Weights of a small image VAE: encoder norm batchnorm.
Rows from block 13 of the encoder of a small image VAE, named by matrix and row number. Rows with one number belong to one channel. Each number is 500 + 40 x the weight over its row's rms, rounded and kept within 0 to 999. All counts start at 0. Numbers have three digits each.
After each channel's rows are labels from the 100 images, of 14848, where the channel reaches its highest value: "strongest on" is what is common among them. Only what is clearly more common there than usual is listed. The data: microscope photos of single blood and bone marrow cells. In brackets: how many of the 100.
# convs0: first 3x3 conv (encoder.blocks.13.convs.0.weight, 144x144x3x3, each kernel summed), inputs 72-143
# convs1: second 3x3 conv (encoder.blocks.13.convs.1.weight, 144x144x3x3, transposed, each kernel summed), outputs 72-143

convs0.130:440478503517543504522499452486465505484515536529519471496499541479483554510510419510506534405503514509436514523441496484430538485486494537384519534482516520503504506516521494515370525476502436500470527513498505455482
convs1.130:397418438484479472468487484510432509470463551473396442505515490521481572536503498554472513523497472517479516504517551448523509482563466499606496495482536479486499501490536492500553515485504499445508409486516465465480
strongest on: cell type: erythroblast (34)

convs0.48:527483559506486502487520524528551530425509522501505500535544530520527554530504520493549472526529523492565526486517516415522493531471559563539523543442486527463520504578503514592430505514519487523452538513498388522532
convs1.48:492504441455495506527524498480489535535457528476519510468457515573507528468504463503505425510481522568471545463639493560552522480486509456488489481447494493584483520474485415464541497398551479500626475486530564478461
strongest on: smear: peripheral blood (79); cell type: segmented neutrophil (45)

convs0.69:538461554518509527501550500502545495431517500501509496532538558483520525500529518498505464460509529556532529533610517406545479495512533567621545571527523539512509491564503548617441493490533449528486477519510502516598
convs1.69:483453431448515498441471453481456542574475515472464488500466533529485454480583478520455432578469508491482490482541454523470513518466572441370561527464468495521495547500573467411501558486566463523493505478529497494476
strongest on: cell type: segmented neutrophil (45); smear: peripheral blood (39)

convs0.123:500507455480433506502501410510479489445468445505458524479501499560444491523491511487483510515549478501557497420430441562547490506445546470438518505502508497514437473489564541469512495531533555493520492487511536537522
convs1.123:516498533446467490510490499479463515522578508470404534541505497525445510442520528546421453463555488466558494502389445443600557468566530483461462459426529451489494470478443475485510470455494407523471529502501512557530
strongest on: cell type: segmented neutrophil (40)

convs0.129:482512483517455555519526531499544530544546476500503506526396539481493487425418545518498467425581465519524526520480501473526532483512533542520521535489504558522523472533434520522481604450522542505429488515499491520506
convs1.129:484476503467428565483530495544517540547431496497516526455460472507513513531481525534460430442498547554520493460514529513538536487530491471389507473525529503551500483563595474470470506489531494477558533480472553548452
strongest on: cell type: lymphocyte (39)

convs0.77:486461498483459487508467498510470478506391519529477513443471470469474449489504491509488490552497450469487476549472556522438528491474480481403485475536462440518426470464461540512480537539470436485482485495471453505531
convs1.77:476481468479481459457545498518503508576476525455469535519501526482458499530525544456506567482523501484522481500459417469474446437522517536599530451590422440471505516532448407439457490489479498518470577471506529513479
strongest on: smear: peripheral blood (75)

convs0.79:493580502478466506519486457517450469525437520504525494512486484492469505555506484495503460543413491423461481536514462475520481492476458475399494470470463462517470479483488491497372509574487393504459571513455489444526
convs1.79:445530576479477534513492451522466560538545519510484558471479472456436464477530490519523509556466486479460448438540435520430466449480505474538498421446436433539506488530442527484588450497511524513519493495460546482465
strongest on: cell type: artefact (25)

convs0.17:520552489494495528515469518509557463452511477485513478496503504522516549470510431498505511444461464540495511473443515394507489513442486484527513484376494534526524428544509493497415502476534427509453504520507476468550
convs1.17:448500420513431478495593499579495516543513474474388522474518492522529493463518526571444459505473481487494479504622511482488527494550494558511485551484511530487534486527549478472558497464428574475561468490495464470406
strongest on: cell type: lymphocyte (34)

convs0.67:476527554499531501523532475551525524485493472536424506492497472494484447486396542464494436499478497500475491526577509541452482504435526495402503526535493473515435529448513527502550535482508457430516476522459530528500
convs1.67:507482457455483443487570465542507529483464471520452587532512491546469482535494537458469532488550498505575510472525430472472488523477473484529497470560499498522487529488502538465431542523491464526535629473510534530517
strongest on: cell type: artefact (30)

convs0.49:434497522502451510498444459487418487521439504528519538482460507506465445511481515485457491480489463496491491473547411610550524540504517552515473549452510492494427444523517542537449487537453497418497578547507492487515
convs1.49:459443473475422502507479486518540524557488523507522502553393512477502499436455522551466478469551430529430497545407459518461523469495537510550541521457488439514520467476459486454514481358514532497485505475475496448508
strongest on: cell type: artefact (26)

convs0.92:501475491507425439375535529452491475520472515495515547522462480529494527491513477524449541477468529565548500444456527481485518508478535535437466523515484500405478420552475398464519524529521471478533567464504408495515
convs1.92:531492438530505515483615556498497488498504504482523489496528518490526474474455503524458490496448505400484523540547558509477463452523417464522478516452523509503464504485540519547478527410456604461485481508497590473477
strongest on: smear: peripheral blood (91)

convs0.32:476489516503479523514605492472459545463467532484503510491476515486493502474512543500547511488459548492528505493619516521555523476501536590438532521493519500532487489450548510556491509480492510505523519493476473558477
convs1.32:459450400435530475465479461502502521500499489494421540510469487572520532520533428485541548500476513555576488465460447476559501505471431448412510562556494531484481498457554425464457508456531433504481500479522483511531
strongest on: cell type: erythroblast (32)

convs0.26:489496475511488547514555506513416489523411482517509554495491459506484517471497581500449571511525458461456473486496523552489640484459501538482483531483516502524478474472471523500423467524521577513427568508540437462466
convs1.26:489515498522506620489467545488548512529442475479452581515496498526552468602479449507480435506475529542460490480468592477487487451446482494475530510576506554451486526463500476545481476450491471435502495447528471528504
strongest on: cell type: erythroblast (40)

convs0.56:492506537470524477502544476489505539484458478509468525462528440489483447513516480459478481535492578446502465467523470571532499526438526493419497491500485455485440526478533558573554530519482541468514486508473498555551
convs1.56:459486517471447453454583478477487513546496500490501585469526523534407534444518544482459468537541468476559495533462401486547424498473501457536468506471494475468491480507464524449427457512485514522485567487503474542503
strongest on: cell type: artefact (37)

convs0.85:479498514454450489505466451523510490537447497515459507454487474551469434498492435461487463535471497490479484535442525532464530539444435458419482484504484505497406471452488583473540488519524476452501445510471508495507
convs1.85:495443527541476483456583490506480512522497493468489559436502501542513508513497603496479543476585510431541497484510438451511450490512468524605488496530475451500484488509478510498397496522474478525532593456535562546487
strongest on: smear: peripheral blood (73); cell type: segmented neutrophil (46)

convs0.25:477529481485485491520384481471475490567489490459536471503452481467485488461527413511485478536520493548472471572449485519504525452537456459507462483559481479502511546438473522454593553495474529488511437478479584472473
convs1.25:479443453482463524543547525495517491533480541505480505605531519491514424498485597473582518528476550407476483612507470515533477490560539529485470488533493488575469514520514461507455498524538547454548516508493491497487
strongest on: smear: peripheral blood (35)

convs0.50:468436504464495475487558557470477468479484546476504496441506485480487436483516513513498510492389489443454481485535514582455542466501534536406489451503502508482493458462486468542520460503433493503457618486514540483502
convs1.50:508552516490475494472497511492528446516492485485493492518494540473520492501497407488478515457490451578472527456509484492539482519376488485552483526406540503477519514459495518435527473544511498511526577494514471433530
strongest on: smear: peripheral blood (64)

convs0.33:468455478485525502514503528477418474495505578495481471462497512430472458498448509457494450441410510500523492522555492530470498517572529588465496494493530456524438474389520488533468521430465485456516465468489425518413
convs1.33:460469413479523475543444511517463490527539474544461427520489526499518484562456484494597500515492513557485503497413443438473526575495442541567524501500499509457486543538489515480489506519495539508544520502503449437540
strongest on: smear: peripheral blood (37)

convs0.74:489434517499520436406487498445485540596409492488556483514445494465492465458496491493467476528440464438445492517520480560452480499482481447498438491504501469416510458516418426492560479479482521486468552449488444470460
convs1.74:493486514530555557474410510470562469428509486529507529487459517501460524533537459497533437467498473530536481468528502412493472573443542454537481468438492511524491471477451563537517513504489431535422517510513384499560
strongest on: smear: peripheral blood (42)

convs0.82:493498428517504505495486516521513524566562483530535522485559508478515451496500483409527446416473501604497507441378494461486453528427542460578492493555542511499442520454523594467444535525518521479470471530523507532548
convs1.82:529558475487462484471539515485449591565569466522480482514518521582488515486543492525514480479558504432540518471468526444489500455547477475358485512475527490463523495485520441511499552438498513507507493494515527558480
strongest on: smear: peripheral blood (56)

convs0.100:469492436479478501504468450509472441485477489464473453531541486480481437475491520472480479529469455502518480558504490511501506477474502450462509504407482504505425520486548572465523482507478617459483462492481595506467
convs1.100:431501517549497559531527519526547475552451473540515546569500504519531414473445543487524551430566504471541560459521465499644496505521540563485512584524525514606451506560482530472474498522456496459524643509492503503509
strongest on: cell type: artefact (25)

convs0.84:537440485501515497500517523543495489502537478476522532496471524551523502537504589450525522506480495534531508478512484504622519489459511451608508508482519545515511474545483535512525558535543521485545450508551596458524
convs1.84:506479426512497480462520455514462535420450465501543421448521528539449510495493502521455396536501535616516513521447527478532558473542542473452500537440517529539507534557553407527510463415480532509444504472515554508501
strongest on: smear: peripheral blood (44); cell type: lymphocyte (38)

convs0.75:463531498515444491526475461522514564505454523539344526461520478490490458471413495475469480465471512458487508517484481467511443528431479493427488499588510508516484451476450490452487425489505357487550524518493524538478
convs1.75:532469454543429473495500528514536459553503513489429441484540527513542558500473542520503503522497492446513531562488495437443500464559484533622456514624537538519502507526509514507493516462485440460432525481486505461435
strongest on: smear: peripheral blood (96); cell type: platelet (29)

convs0.13:543432595468510505537524499510487521502500474523499497402552445529474522542473514513512482436529521472511483484623549533456530493488579463525506498509505478511524572514447553582525470544554443555435542506530503490496
convs1.13:527505482430482518431534452526503521525460447452591503523490589511452510512502471498513527485537507555475542447479486512541448543350528498476501522516461510520491535492454444450517550528585490491515561448500474532514
strongest on: cell type: segmented neutrophil (47); smear: peripheral blood (39)