config.yaml
train_examples: 194171
crop_scale_min: 1
horizontal_flip: true
encoder_depths: [4, 7, 4]
encoder_stem: "single"
loss: "l1"
latent_channels: 8
kl_weight: 0.001
batch_size: 384
Rows from block 5 of the encoder of a small image VAE, named by matrix and row number. Rows with one number belong to one channel. Each number is 128 + 24 x the weight over its row's rms, rounded and kept within 0 to 255. All counts start at 0. Numbers have three digits each.
After each channel's rows are labels from the 100 images, of 14848, where the channel reaches its highest value: "place" is the part of the image that holds the peak. Only what is clearly more common there than usual is listed. The data: microscope photos of single blood and bone marrow cells. In brackets: how many of the 100.
# convs0: first 3x3 conv (encoder.blocks.5.convs.0.weight, 80x80x3x3, each kernel summed), inputs 0-79
# convs1: second 3x3 conv (encoder.blocks.5.convs.1.weight, 80x80x3x3, transposed, each kernel summed), outputs 0-79

convs0.51:132150107120141191118106118121106116151129125119138127128098154068114134138124152132124118090141084062132139123102055116125116167073110097145088161124127143127109109124104134120142154164155144123122116099124150106123112106113142138092125130
convs1.51:160157160122106153134122150089132123145147102130137148123135171117128126131133130165124132123122180129166166130115133145128094144154151200174126135111175112114100124155107118125151190145162142130104125109128125144119113174098111120079111127
place: bottom right (27)

convs0.15:107102114150153104136104110140106117117119101094120106125087122115126135088131097138115118125127148111123117104113115129117131118146112025099137134117095124121086143144128144113090163101121121112114123098137106090119077093085115092122129090
convs1.15:178135143116112126133121117043125144121121135101128137097152140123130136144137110103117145117128136130156137152128123058124133144116150170133121133129129123130099093124117141143162143123176130233099129132114117123146141149168141114124135127
place: bottom right (39); top right (37)

convs0.78:104131115132083141110202140080115122107135094142127130123077131121109115136102121163130132138155097110159115135122108139145090103093118155173127138131167103152138127108117088124154137149160125097157136115062109159119089138131141138135140116
convs1.78:135127121102161097133121142148136112124149164152130137115099111161115111097088122143144126142104171100111096101147100097136156124115148215105147123112104177169130123152123161115101103142121140096126153144144097110082139113155121117151106134
place: centre (35)

convs0.0:139082154139159141126139109104143150100118148122147159121138168096142123123132119090137132094157132110116117130128128070151114159131124130101131182123108164094119134141149183062137151126127136111143117125125170087152113189120115097131126136
convs1.0:129114113098113125120139103151158135167115137140136127105126161054126110122120127120136110137164163083082152087114135156140117164153133151117126082103156114072121120130111083122171171123170136123108110113153125122161159115117132110130121119
place: middle left (37)

convs0.73:112122102097106123116117120115119113126126094131090145127131119075109110128116114135116109139125145047107146105146157086101105115129085100144125153097120108123104111146122127113129150111099123100083115091119166127146155145076122099126084084
convs1.73:177127125104073128135114134117129118144121143146113110125121104129107124099136098114121118131182169144122166103126129111129122125130133148101188051095111110110109086121123106127087159083156130155120118117158126110125163087130112096131138134
place: top left (70)

convs0.63:084130104155084120094190127087136134109126100105154110120063149076115111117129127155126111131194129092125137134112113167139130106098140123110123141134134092149099144127120112108119148136131095102111136122148116117085110098108139161146114124
convs1.63:144148141080138120103137133071141144116124149132127117115098147119106108125110135064136146135123125108132127136148106051168127157159137158192147100089082137149114111154123128104132122168131136127112151148091103122145135136146136146106099135
place: centre (34)

convs0.37:123085103123082105175142143104046122089127116131121124104092122122111120120114097130114142139122102142120080129114136171131129108116131136153114086151102132135108149122128127113092125141125107135129150128109089121193106127161152146139141077
convs1.37:179143123164134136125104126145126097171126159139132126102111130128126106108125106130128132133076126113099175171136104088133126123129188174157181134137092115173099117142117128119149121105116140154134137100161098139143164128150163143163105142
place: top right (35)

convs0.54:116132095133104127138123073093134098139124121117105100081096122121126131128092109128138104087116134066115138122094070144100136110133143151152105134150156115120131099115080108132113139162171092139093137132131110136134101142122110144108065117
convs1.54:094111121068115115163140114121101106152124097134085137134100052165126094133152134151100095135121151124099122097146119080113141160127089118111138116136123135124129151165114117144091128150143110141159135110132114124130124101087088112147171124
place: centre (36)

convs0.26:148101118150083128125158122075139160115127183120139072105065129162143153144105130142132141116123138147103149125142094135153128088152126143139170139127120153155158114139129117123125143110155122088160123116095138136096108150154118077127111090
convs1.26:110144122101137104114139145120135129142131124149133144126136130113096135148130135096104123142148134122116136109158130159123149125122134161188140121100160125135140113083145115082139101100121135110102124150136131110116169051139122229133168137
place: top centre (30)

convs0.33:109127128147153148119104108144142132121106126163143138117116124113128129116163121104128121101163182122138098148127145117118121158149112081091147164099137135164107085132131127111162184125101128102094113115168158122100152151073142066114103122
convs1.33:098155140108115110135126143055138134131130103094123086120137147131145120147114138104134145134109112126129098115148081105171155173134138131144169112111141113134110084107145140134121133098166110181110150163119115114122141122110131128107210128
place: bottom centre (28)

convs0.2:118135164131106137094088093112095149128067131109113144129134135106130126126074144172133116151100087169101147150133079172091139120079143148137114145136119137162144124110084146138124127111123142133149098150126139140117136102095105125145118177
convs1.2:101109130134124123079133134159171139168158156120130103124096150104093124110150125124148121117157116121131134117125119140137146114125185120098134139126074125145163130152131153142136110102102099121116141122175053116097134127160153108167139181
place: middle right (35)

convs0.20:128135109109176140155098121103107110146103123085115124131157171116118135124142116131127134098155136199105097141107104133112112107099095122130139074105052110149120094120137125124122107147120131128144128140124111079089089085139131127136149116
convs1.20:169132140161114115123134142189168118127126086130138114131124167128130148102129142113115151113131091114118158158101127147130111084153153163195129131166129104129110176132135106130150123139171130149148127167126112100132117203121124148134135135
place: top left (30); middle left (28)

convs0.35:123152140118160128109157100100104111110123147157139146151083122128165112095127122132126111078128156175131110121095121079113109111169111094126126141096150134117158128121142169075150111172095113129123105104121142119107119171121069114107134141
convs1.35:126134129096140112096133119130148152139136084138135077148125122094133129119085151091134107140129120088114132083141116104129076178103101143150155147116132147114139125184123135097116098071151135114119140147127123111165161101076148130095124129
place: bottom centre (35)

convs0.10:137132115107124116105104108110110103099106112126092085103134105129149134130104111071127110092090090094127106102124090081091101123113107141158100105127096120109122071117110126129100124106147115120121096126104133158143149111130075077127133116
convs1.10:106109140155139113142132152132153119168117163188130127136103116113111109096174124160116089142134126149128120114131155156135150097135100130090128166114123132087124146182150131161125147168080142133174141121180131134108141073139125146113126123
place: top left (39)

convs0.40:141131113146102165120112163110132118131155170086130095118088160136131130120130110145140150114073147185137129137121148118142134143165105109107142113159042150145156124153141148145135150126167127148111143119145086173137139152136107144113135106
convs1.40:116120141153034122184150141084103132113132126105139138127115107161127165142126126142107154119132108149171147127132130190140138170133136140145085103105121145166138111084129119138130141159158134140097118127110127159113148109153132129110102108
place: middle right (33)

convs0.74:110118108098120138126059119088151092157115107152077108119099138168140129081144125150146109126155146105116124107111124140121152096140139129119135160126137108119132090144091142187144106111127115139103128106137115150115124091142149111200127102
convs1.74:145117126118093131128129103162066121104126128143114140099158097154131146111119103077122130139119151104121141115141127134134132088131133184116145084119175135085110115115110092115097170129153156110074106110110129129098151141101122094099145093
place: top centre (28)

convs0.59:089133111089142130093158128139126087120124082138096133068102142128114127120128101166133105144118102102114118109107124151115118103113142137132080140126122120132099053124105127134115117083128130131101100094118127144126117065104110118142173105
convs1.59:118117136101090112157102137095093117129127153129098135112117120142117115119114115083116126121164205085128130111135113142135140092123128162104152030114147125128108152137145105107096137131163124167104129119143119106152143148121134147148120108
place: top left (76)

convs0.64:157057120098156145127094142178124118102150140147123094125124152146148169112113097080130145172153132069118144151145139107120139123109134082114155146130135129153108130130119160115151159101120123115153135113147140080118109147100148130159161132
convs1.64:116118154128127112124133103032142132153113143152116092096131135116131126132114132135138123129131148158125148131115123099155153121098124144138135166130117117085113122109114109154143107101141126203116145137113140121139127055167138173110169135
place: top centre (33)

convs0.8:134051126119162137097148139157137124142126114117129079131070103135105125116139118114121136142164143150125100131125148135118147124106129128103168135150104107133101128115126131126154156110116127117135120106148118066115040136095135083133150148
convs1.8:127115156140088116139111139079117144116113133116136109111149112119122123147105119131141152120114111122131141138134127098137158088113128159133150120143128107126095061070134142128120097123187115203122155144101129121164130171127164145118183143
place: top left (32)

convs0.36:136122134155117179120143153098136080155162106112111100121108135148120166142136130145142128149144133148153139146122115061123112115099132124128175141122070115104125120074107106194155117133127155120168127135129132118089134090115114107120124097
convs1.36:135125144109113139137153149126075139115136128123130120143122157121097182133121096048134168120140148112136142109115136167126129092115175176111084080113120143113109146080101148090138128110148145109091108158132117137125158124121105126116113116
place: top centre (34); top right (30)

convs0.25:121117129110169128112121111127128140140115128106124106132113117103124125062156149124109134125121142163098143122120126102141124172127134083112150126138090122142062115134130133121119156085137129122122118083145116075108084040117111105156140127
convs1.25:129139138126116133161125109151102118107121094109118130136158130136127147131110111085127143084140127099120150133114108168128119091106125162104125058117158113106119136103139101120153121169130146092090107113125116128112168206103125081130111087
place: bottom left (44)

convs0.50:116140133142155115130174113115146138120111076083119107141153131152137117148099121134136092121133169142114141128128067104080122151123148146125127167093122123097123104119110129113099135127085121093125077117123147132177173176111148114130087147
convs1.50:114099134110108089117121140075161129149156132110129101113123160100125119125146139202153121090108093104142131101151126124143153170105132103141151137144098127141116153110128143141117142111139136153147134117098116104122135098143115194167192112
place: centre (29)

convs0.77:123104136178113112132116099163136144144104128153126172132103134129089117081117101103114132097138141159124085123129132132120136113149096117142096087117110151143148146130109124112098139120090101109144118139128124132103031186137102144137124133
convs1.77:115098142139128125121123145077146131166120135120125103141131127104112104157087115083112143125116096114132119125142153111115126128074131108150141093111087112115139141142181131099083108115193132185124136149115104134167143133154156146120154175
place: bottom centre (29)

convs0.42:121123113092089129089093149115136137117147110114131133137102163135124138134099094135124114084115125139106131089134169096126104168047105119148099128146120142136142085142143097107135114131138144121193122111112147104093115101097086149110139131
convs1.42:139146115160169107112109139182147169113141138147152105103058124061096164110130132162149125138126093148112161115114134157133137115137144098123115142100123135108141106089074134135149122152176128129103120104121144098104111103142117136135130129
place: bottom right (29)

convs0.13:136108108122118140138134087100154106102092126150121129146122148125153134145107092127137110082106078077102156110145084092113119136127108141159109161115143131101147093099114131113149149133100133127176061102122124124117137097135086116128088106
convs1.13:062132115064121095110126130162135139141159144158135120119093135104111155122157122109150100133154147111107129071136146139163145158096125108089124118109110124093146150125112126124078137150136129137142106120119148097171120098115092142165155156
place: centre (44)