config.yaml
model: "image VAE"
dataset: "microscope photos of single blood and bone marrow cells"
train_examples: 194171
image_size: 48
crop_scale_min: 1
horizontal_flip: true
bottleneck: "kl"
downsampling_factor: 4
encoder_arch: "preact_resnet"
encoder_norm: "batchnorm"
encoder_activation: "relu"
encoder_depths: [4, 7, 4]
encoder_kernel_size: 3
encoder_stem: "single"
encoder_avg_pool_shortcut: true
encoder_widths: [48, 80, 144]
loss: "l1"
latent_channels: 8
decoder_norm: "groupnorm"
decoder_activation: "mish"
decoder_weight_standardization: false
decoder_widths: [32, 64, 96]
decoder_blocks_per_level: 3
decoder_block: "plain"
decoder_attention: false
decoder_upsampling: "nearest_conv"
kl_weight: 0.001
init: "xavier_uniform"
residual_init: "none"
optimizer: "adamw"
learning_rate: 0.0033
beta1: 0.9
beta2: 0.999
eps: 1e-08
max_grad_norm: 1.0
max_steps: 12100
batch_size: 384
epochs: 23.9
lr_schedule: "poly"
final_lr_fraction: 0
warmup_steps: 240
weight_decay: 0.1
Rows from block 2 of the decoder of a small image VAE, named by matrix and row number. Each number is 50 + 15 x the weight over its row's rms, rounded and kept within 0 to 99. All counts start at 0. After the name is the row's rms in percent of the matrix's.
After each channel's rows are labels from the 100 images, of 14848, where the channel reaches its highest value: "patch colour" is the nearest of a few named colours to the mean colour under the peak. Only what is clearly more common there than usual is listed. The data: microscope photos of single blood and bone marrow cells.
# conv: 3x3 conv (decoder.decb.0.0.conv.weight, 64x64x3x3, each kernel summed), inputs 0-63

conv.23 111:40 43 46 34 55 62 45 56 35 54 56 44 76 53 45 75 49 39 55 53 27 53 95 53 65 23 52 46 57 35 87 46 51 61 47 71 61 30 51 71 48 54 59 54 48 62 52 46 35 29 68 57 47 47 52 48 67 59 28 38 27 37 75 91
patch colour: purple

conv.39 107:59 53 45 42 56 44 52 55 37 52 51 23 85 42 52 61 58 50 57 35 63 61 95 65 54 43 46 75 82 30 94 50 43 50 58 42 37 46 41 48 45 44 78 62 40 44 60 29 53 31 48 74 46 50 58 62 42 66 57 51 72 53 26 60
patch colour: purple

conv.14 089:41 52 66 55 27 46 70 72 39 44 56 63 52 51 61 46 38 44 76 71 36 53 55 70 52 66 77 29 59 55 45 50 59 63 83 62 64 55 49 56 56 59 08 33 53 40 47 55 56 50 29 74 64 47 45 30 55 53 16 69 44 64 58 82
patch colour: blue

conv.62 102:55 70 31 39 46 37 78 29 60 55 40 48 49 64 51 53 44 49 80 42 43 25 45 54 39 65 47 09 52 42 53 20 34 56 47 58 51 52 49 61 45 39 25 28 36 52 53 67 10 46 87 40 53 53 46 42 53 57 63 72 53 45 77 42
patch colour: white

conv.29 109:73 65 61 23 49 24 68 22 61 54 60 44 51 59 34 45 49 43 62 82 54 32 68 48 37 44 40 26 60 58 69 38 49 41 50 75 49 60 41 52 77 55 54 40 34 46 40 49 27 62 56 53 74 52 27 57 65 61 24 62 28 41 85 49
patch colour: white

conv.45 084:34 55 62 50 24 56 34 61 72 64 42 54 53 63 44 27 42 65 51 82 53 25 48 70 46 64 59 39 56 41 41 60 65 78 49 30 45 71 56 78 86 40 39 52 44 43 49 65 59 23 45 45 54 63 53 75 26 58 57 78 52 37 73 50
patch colour: black

conv.21 133:39 54 50 31 62 45 60 50 61 73 41 45 17 46 64 56 67 43 51 63 41 54 15 49 18 60 56 65 39 65 49 68 35 94 54 48 33 71 51 63 39 45 69 47 30 46 55 42 66 53 46 56 14 49 46 34 74 42 52 52 50 33 22 59
patch colour: blue

conv.53 116:47 50 42 43 70 54 42 32 49 71 60 66 58 49 64 52 59 74 26 54 07 37 50 41 48 64 66 26 22 38 55 56 46 50 38 37 63 20 54 52 53 49 88 41 47 91 68 41 50 37 57 50 46 48 49 60 41 35 24 41 53 42 44 27
patch colour: blue; black

conv.0 088:41 60 37 53 52 38 53 51 58 45 59 65 51 69 39 16 44 59 39 34 53 47 92 46 27 56 40 44 45 58 99 17 54 73 65 41 53 47 47 52 42 53 55 35 28 39 50 68 48 53 49 43 18 56 37 47 45 43 48 56 69 67 52 41
patch colour: purple; blue

conv.4 109:46 56 59 47 35 50 68 49 74 50 40 35 47 59 55 16 51 56 57 54 51 57 31 60 48 42 56 68 76 34 39 31 37 63 26 39 52 79 49 53 40 63 47 26 52 34 58 73 38 42 51 52 55 66 81 26 88 73 54 66 39 61 76 69
patch colour: white

conv.34 095:41 55 54 47 32 49 34 55 43 37 63 39 55 64 55 24 42 70 25 55 61 57 32 68 45 52 57 62 59 24 65 43 72 69 67 20 45 47 14 54 57 55 40 31 49 32 37 53 81 43 53 70 42 45 71 56 52 44 74 63 74 83 67 49
patch colour: purple

conv.44 073:47 57 47 55 56 55 65 67 34 43 43 89 50 58 65 44 48 44 90 55 50 63 53 43 30 30 58 80 22 32 71 61 42 48 51 49 57 62 67 41 71 36 46 76 43 46 52 46 63 52 65 46 18 40 78 52 81 54 69 66 48 55 50 53
patch colour: blue

conv.30 140:49 56 38 72 49 50 33 15 52 43 25 37 51 27 49 49 33 12 42 18 51 46 50 47 46 54 53 09 38 51 46 55 53 54 56 33 63 54 76 59 49 50 71 55 38 72 30 56 54 40 20 64 52 56 37 47 36 38 66 46 32 30 34 64
patch colour: purple

conv.51 086:52 90 49 52 41 12 57 66 44 55 43 46 20 58 49 60 36 62 69 41 43 36 24 53 09 30 35 26 59 61 24 34 58 67 53 43 65 46 52 43 45 59 50 47 29 63 54 62 21 70 36 55 43 61 43 50 28 61 46 63 52 54 62 51
patch colour: white

conv.35 103:89 79 58 44 35 11 51 40 44 49 48 55 61 69 50 48 50 43 47 75 38 47 58 61 44 39 48 25 54 46 56 46 57 29 37 56 62 39 50 49 44 48 51 50 51 74 53 55 39 44 43 41 99 62 38 51 60 40 38 64 35 32 65 54
patch colour: white

conv.59 086:31 52 51 47 33 40 57 37 52 45 47 40 31 60 49 59 58 44 42 35 48 50 64 57 18 43 67 52 48 70 73 47 40 74 59 65 71 41 49 58 59 56 65 44 30 56 47 50 56 57 36 70 00 44 28 38 81 50 40 43 41 55 63 81
patch colour: blue

conv.52 088:64 52 50 71 54 40 51 81 82 55 40 78 58 37 58 30 46 57 51 46 81 55 64 36 47 64 42 66 19 45 66 42 45 40 52 41 44 75 58 46 50 59 66 62 53 14 54 49 69 65 28 47 73 50 59 60 50 33 82 61 60 48 24 41
patch colour: white

conv.48 097:00 03 48 40 51 96 49 48 40 53 59 40 31 46 47 52 50 52 33 43 54 56 47 55 58 55 51 49 53 79 41 43 51 63 69 58 41 39 47 64 42 51 48 41 49 44 50 49 62 70 45 52 00 50 35 44 42 55 48 39 64 59 38 48
patch colour: black

conv.37 106:45 46 44 54 32 57 43 43 50 53 62 58 51 62 56 57 40 56 31 75 41 48 48 77 43 83 56 26 28 48 46 62 56 56 68 47 52 49 44 53 57 56 23 32 48 56 62 86 36 39 37 71 50 44 55 54 01 34 47 91 54 72 58 51
patch colour: black

conv.12 091:46 56 40 46 48 57 43 48 51 44 48 50 05 44 54 46 56 36 54 41 27 58 00 50 39 53 83 55 58 69 04 64 55 55 66 53 56 49 56 48 59 47 56 46 53 59 51 41 53 60 59 67 51 49 34 57 70 71 39 49 43 64 65 65
patch colour: blue; black

conv.55 095:51 51 46 57 58 47 59 54 41 49 36 76 89 63 47 22 49 43 69 49 46 40 99 51 47 38 57 42 47 44 99 21 59 44 52 41 65 63 46 40 50 46 33 39 39 52 47 54 36 51 64 39 29 52 54 51 43 51 49 59 66 70 56 32
patch colour: purple; black

conv.13 170:61 68 49 33 43 42 71 53 47 57 47 28 67 57 70 48 67 47 69 28 33 50 49 67 56 34 47 55 56 24 61 67 53 55 41 53 58 54 67 78 67 45 60 45 58 66 29 68 36 16 58 53 75 57 64 30 92 63 33 47 36 33 61 66
patch colour: white

conv.25 094:53 56 45 60 40 47 32 82 82 47 69 34 48 32 65 30 49 65 57 30 50 53 66 57 50 90 77 29 51 59 54 32 34 28 49 49 71 42 48 18 41 46 59 48 52 49 50 62 62 90 62 30 43 36 37 47 41 65 58 39 47 65 55 52
patch colour: black

conv.42 092:53 67 48 40 40 42 50 95 54 63 42 46 47 45 60 57 58 99 65 36 63 48 49 61 39 54 42 66 31 21 69 82 56 70 63 42 46 46 44 68 64 48 30 55 30 56 34 45 67 27 50 66 72 59 69 58 53 54 44 61 63 57 42 35
patch colour: pink

conv.38 079:46 72 57 51 48 30 48 63 60 45 58 44 30 40 53 73 48 42 51 49 45 53 69 56 15 47 38 42 59 61 80 42 64 73 24 43 50 44 54 59 42 54 52 50 36 64 30 61 32 48 62 33 03 59 51 27 52 50 37 33 39 42 97 49
patch colour: purple; blue

conv.6 111:47 48 62 45 82 62 58 74 70 59 47 30 55 48 38 83 52 56 48 53 69 21 67 47 50 58 71 42 38 52 63 48 49 44 57 49 47 54 20 34 54 38 64 61 36 52 64 26 21 50 48 51 44 45 49 83 12 71 37 59 72 32 40 49
patch colour: black

conv.5 103:46 54 57 53 62 55 50 69 49 63 30 68 45 68 63 31 55 45 71 91 54 64 25 54 46 54 24 67 43 38 45 59 42 71 40 18 36 55 42 61 45 57 37 74 59 51 71 44 65 34 45 42 44 54 68 45 42 11 60 73 74 38 60 35
patch colour: blue

conv.36 098:41 48 32 26 59 49 47 33 74 47 53 55 46 51 27 44 31 31 57 42 20 32 44 59 40 48 43 32 33 45 47 40 67 58 51 65 46 67 54 74 68 58 75 22 54 75 29 38 29 42 67 42 57 63 42 53 95 38 60 55 32 40 66 65
patch colour: blue

conv.11 086:61 83 66 51 32 16 49 68 53 48 29 28 42 41 61 67 55 34 73 64 67 40 65 57 25 54 84 38 63 51 74 44 50 53 40 43 62 56 60 55 52 48 43 58 16 45 50 49 54 61 53 60 46 67 51 48 43 63 70 56 27 24 37 78
patch colour: white

conv.18 112:53 52 43 53 38 45 31 62 47 45 60 01 68 32 42 62 44 77 27 34 68 56 73 54 55 69 78 37 46 61 59 40 38 49 56 53 48 25 50 34 50 48 34 47 56 48 56 49 71 62 63 59 53 30 41 66 19 54 59 31 70 86 49 42
patch colour: black

conv.47 075:38 45 53 72 29 44 45 61 65 22 61 56 49 42 52 64 36 80 41 48 83 60 50 62 38 49 55 63 60 59 33 73 63 37 47 31 68 60 69 54 68 49 32 60 51 43 29 46 56 38 42 66 26 47 51 85 35 59 68 29 38 87 52 40
patch colour: blue

conv.9 101:42 34 62 35 43 72 68 49 63 78 36 44 56 58 75 63 71 48 63 63 46 47 57 58 60 57 44 74 59 24 84 60 55 71 47 30 43 65 55 65 57 36 56 47 39 58 53 66 62 28 37 47 29 64 78 21 46 56 23 73 49 28 58 52
patch colour: black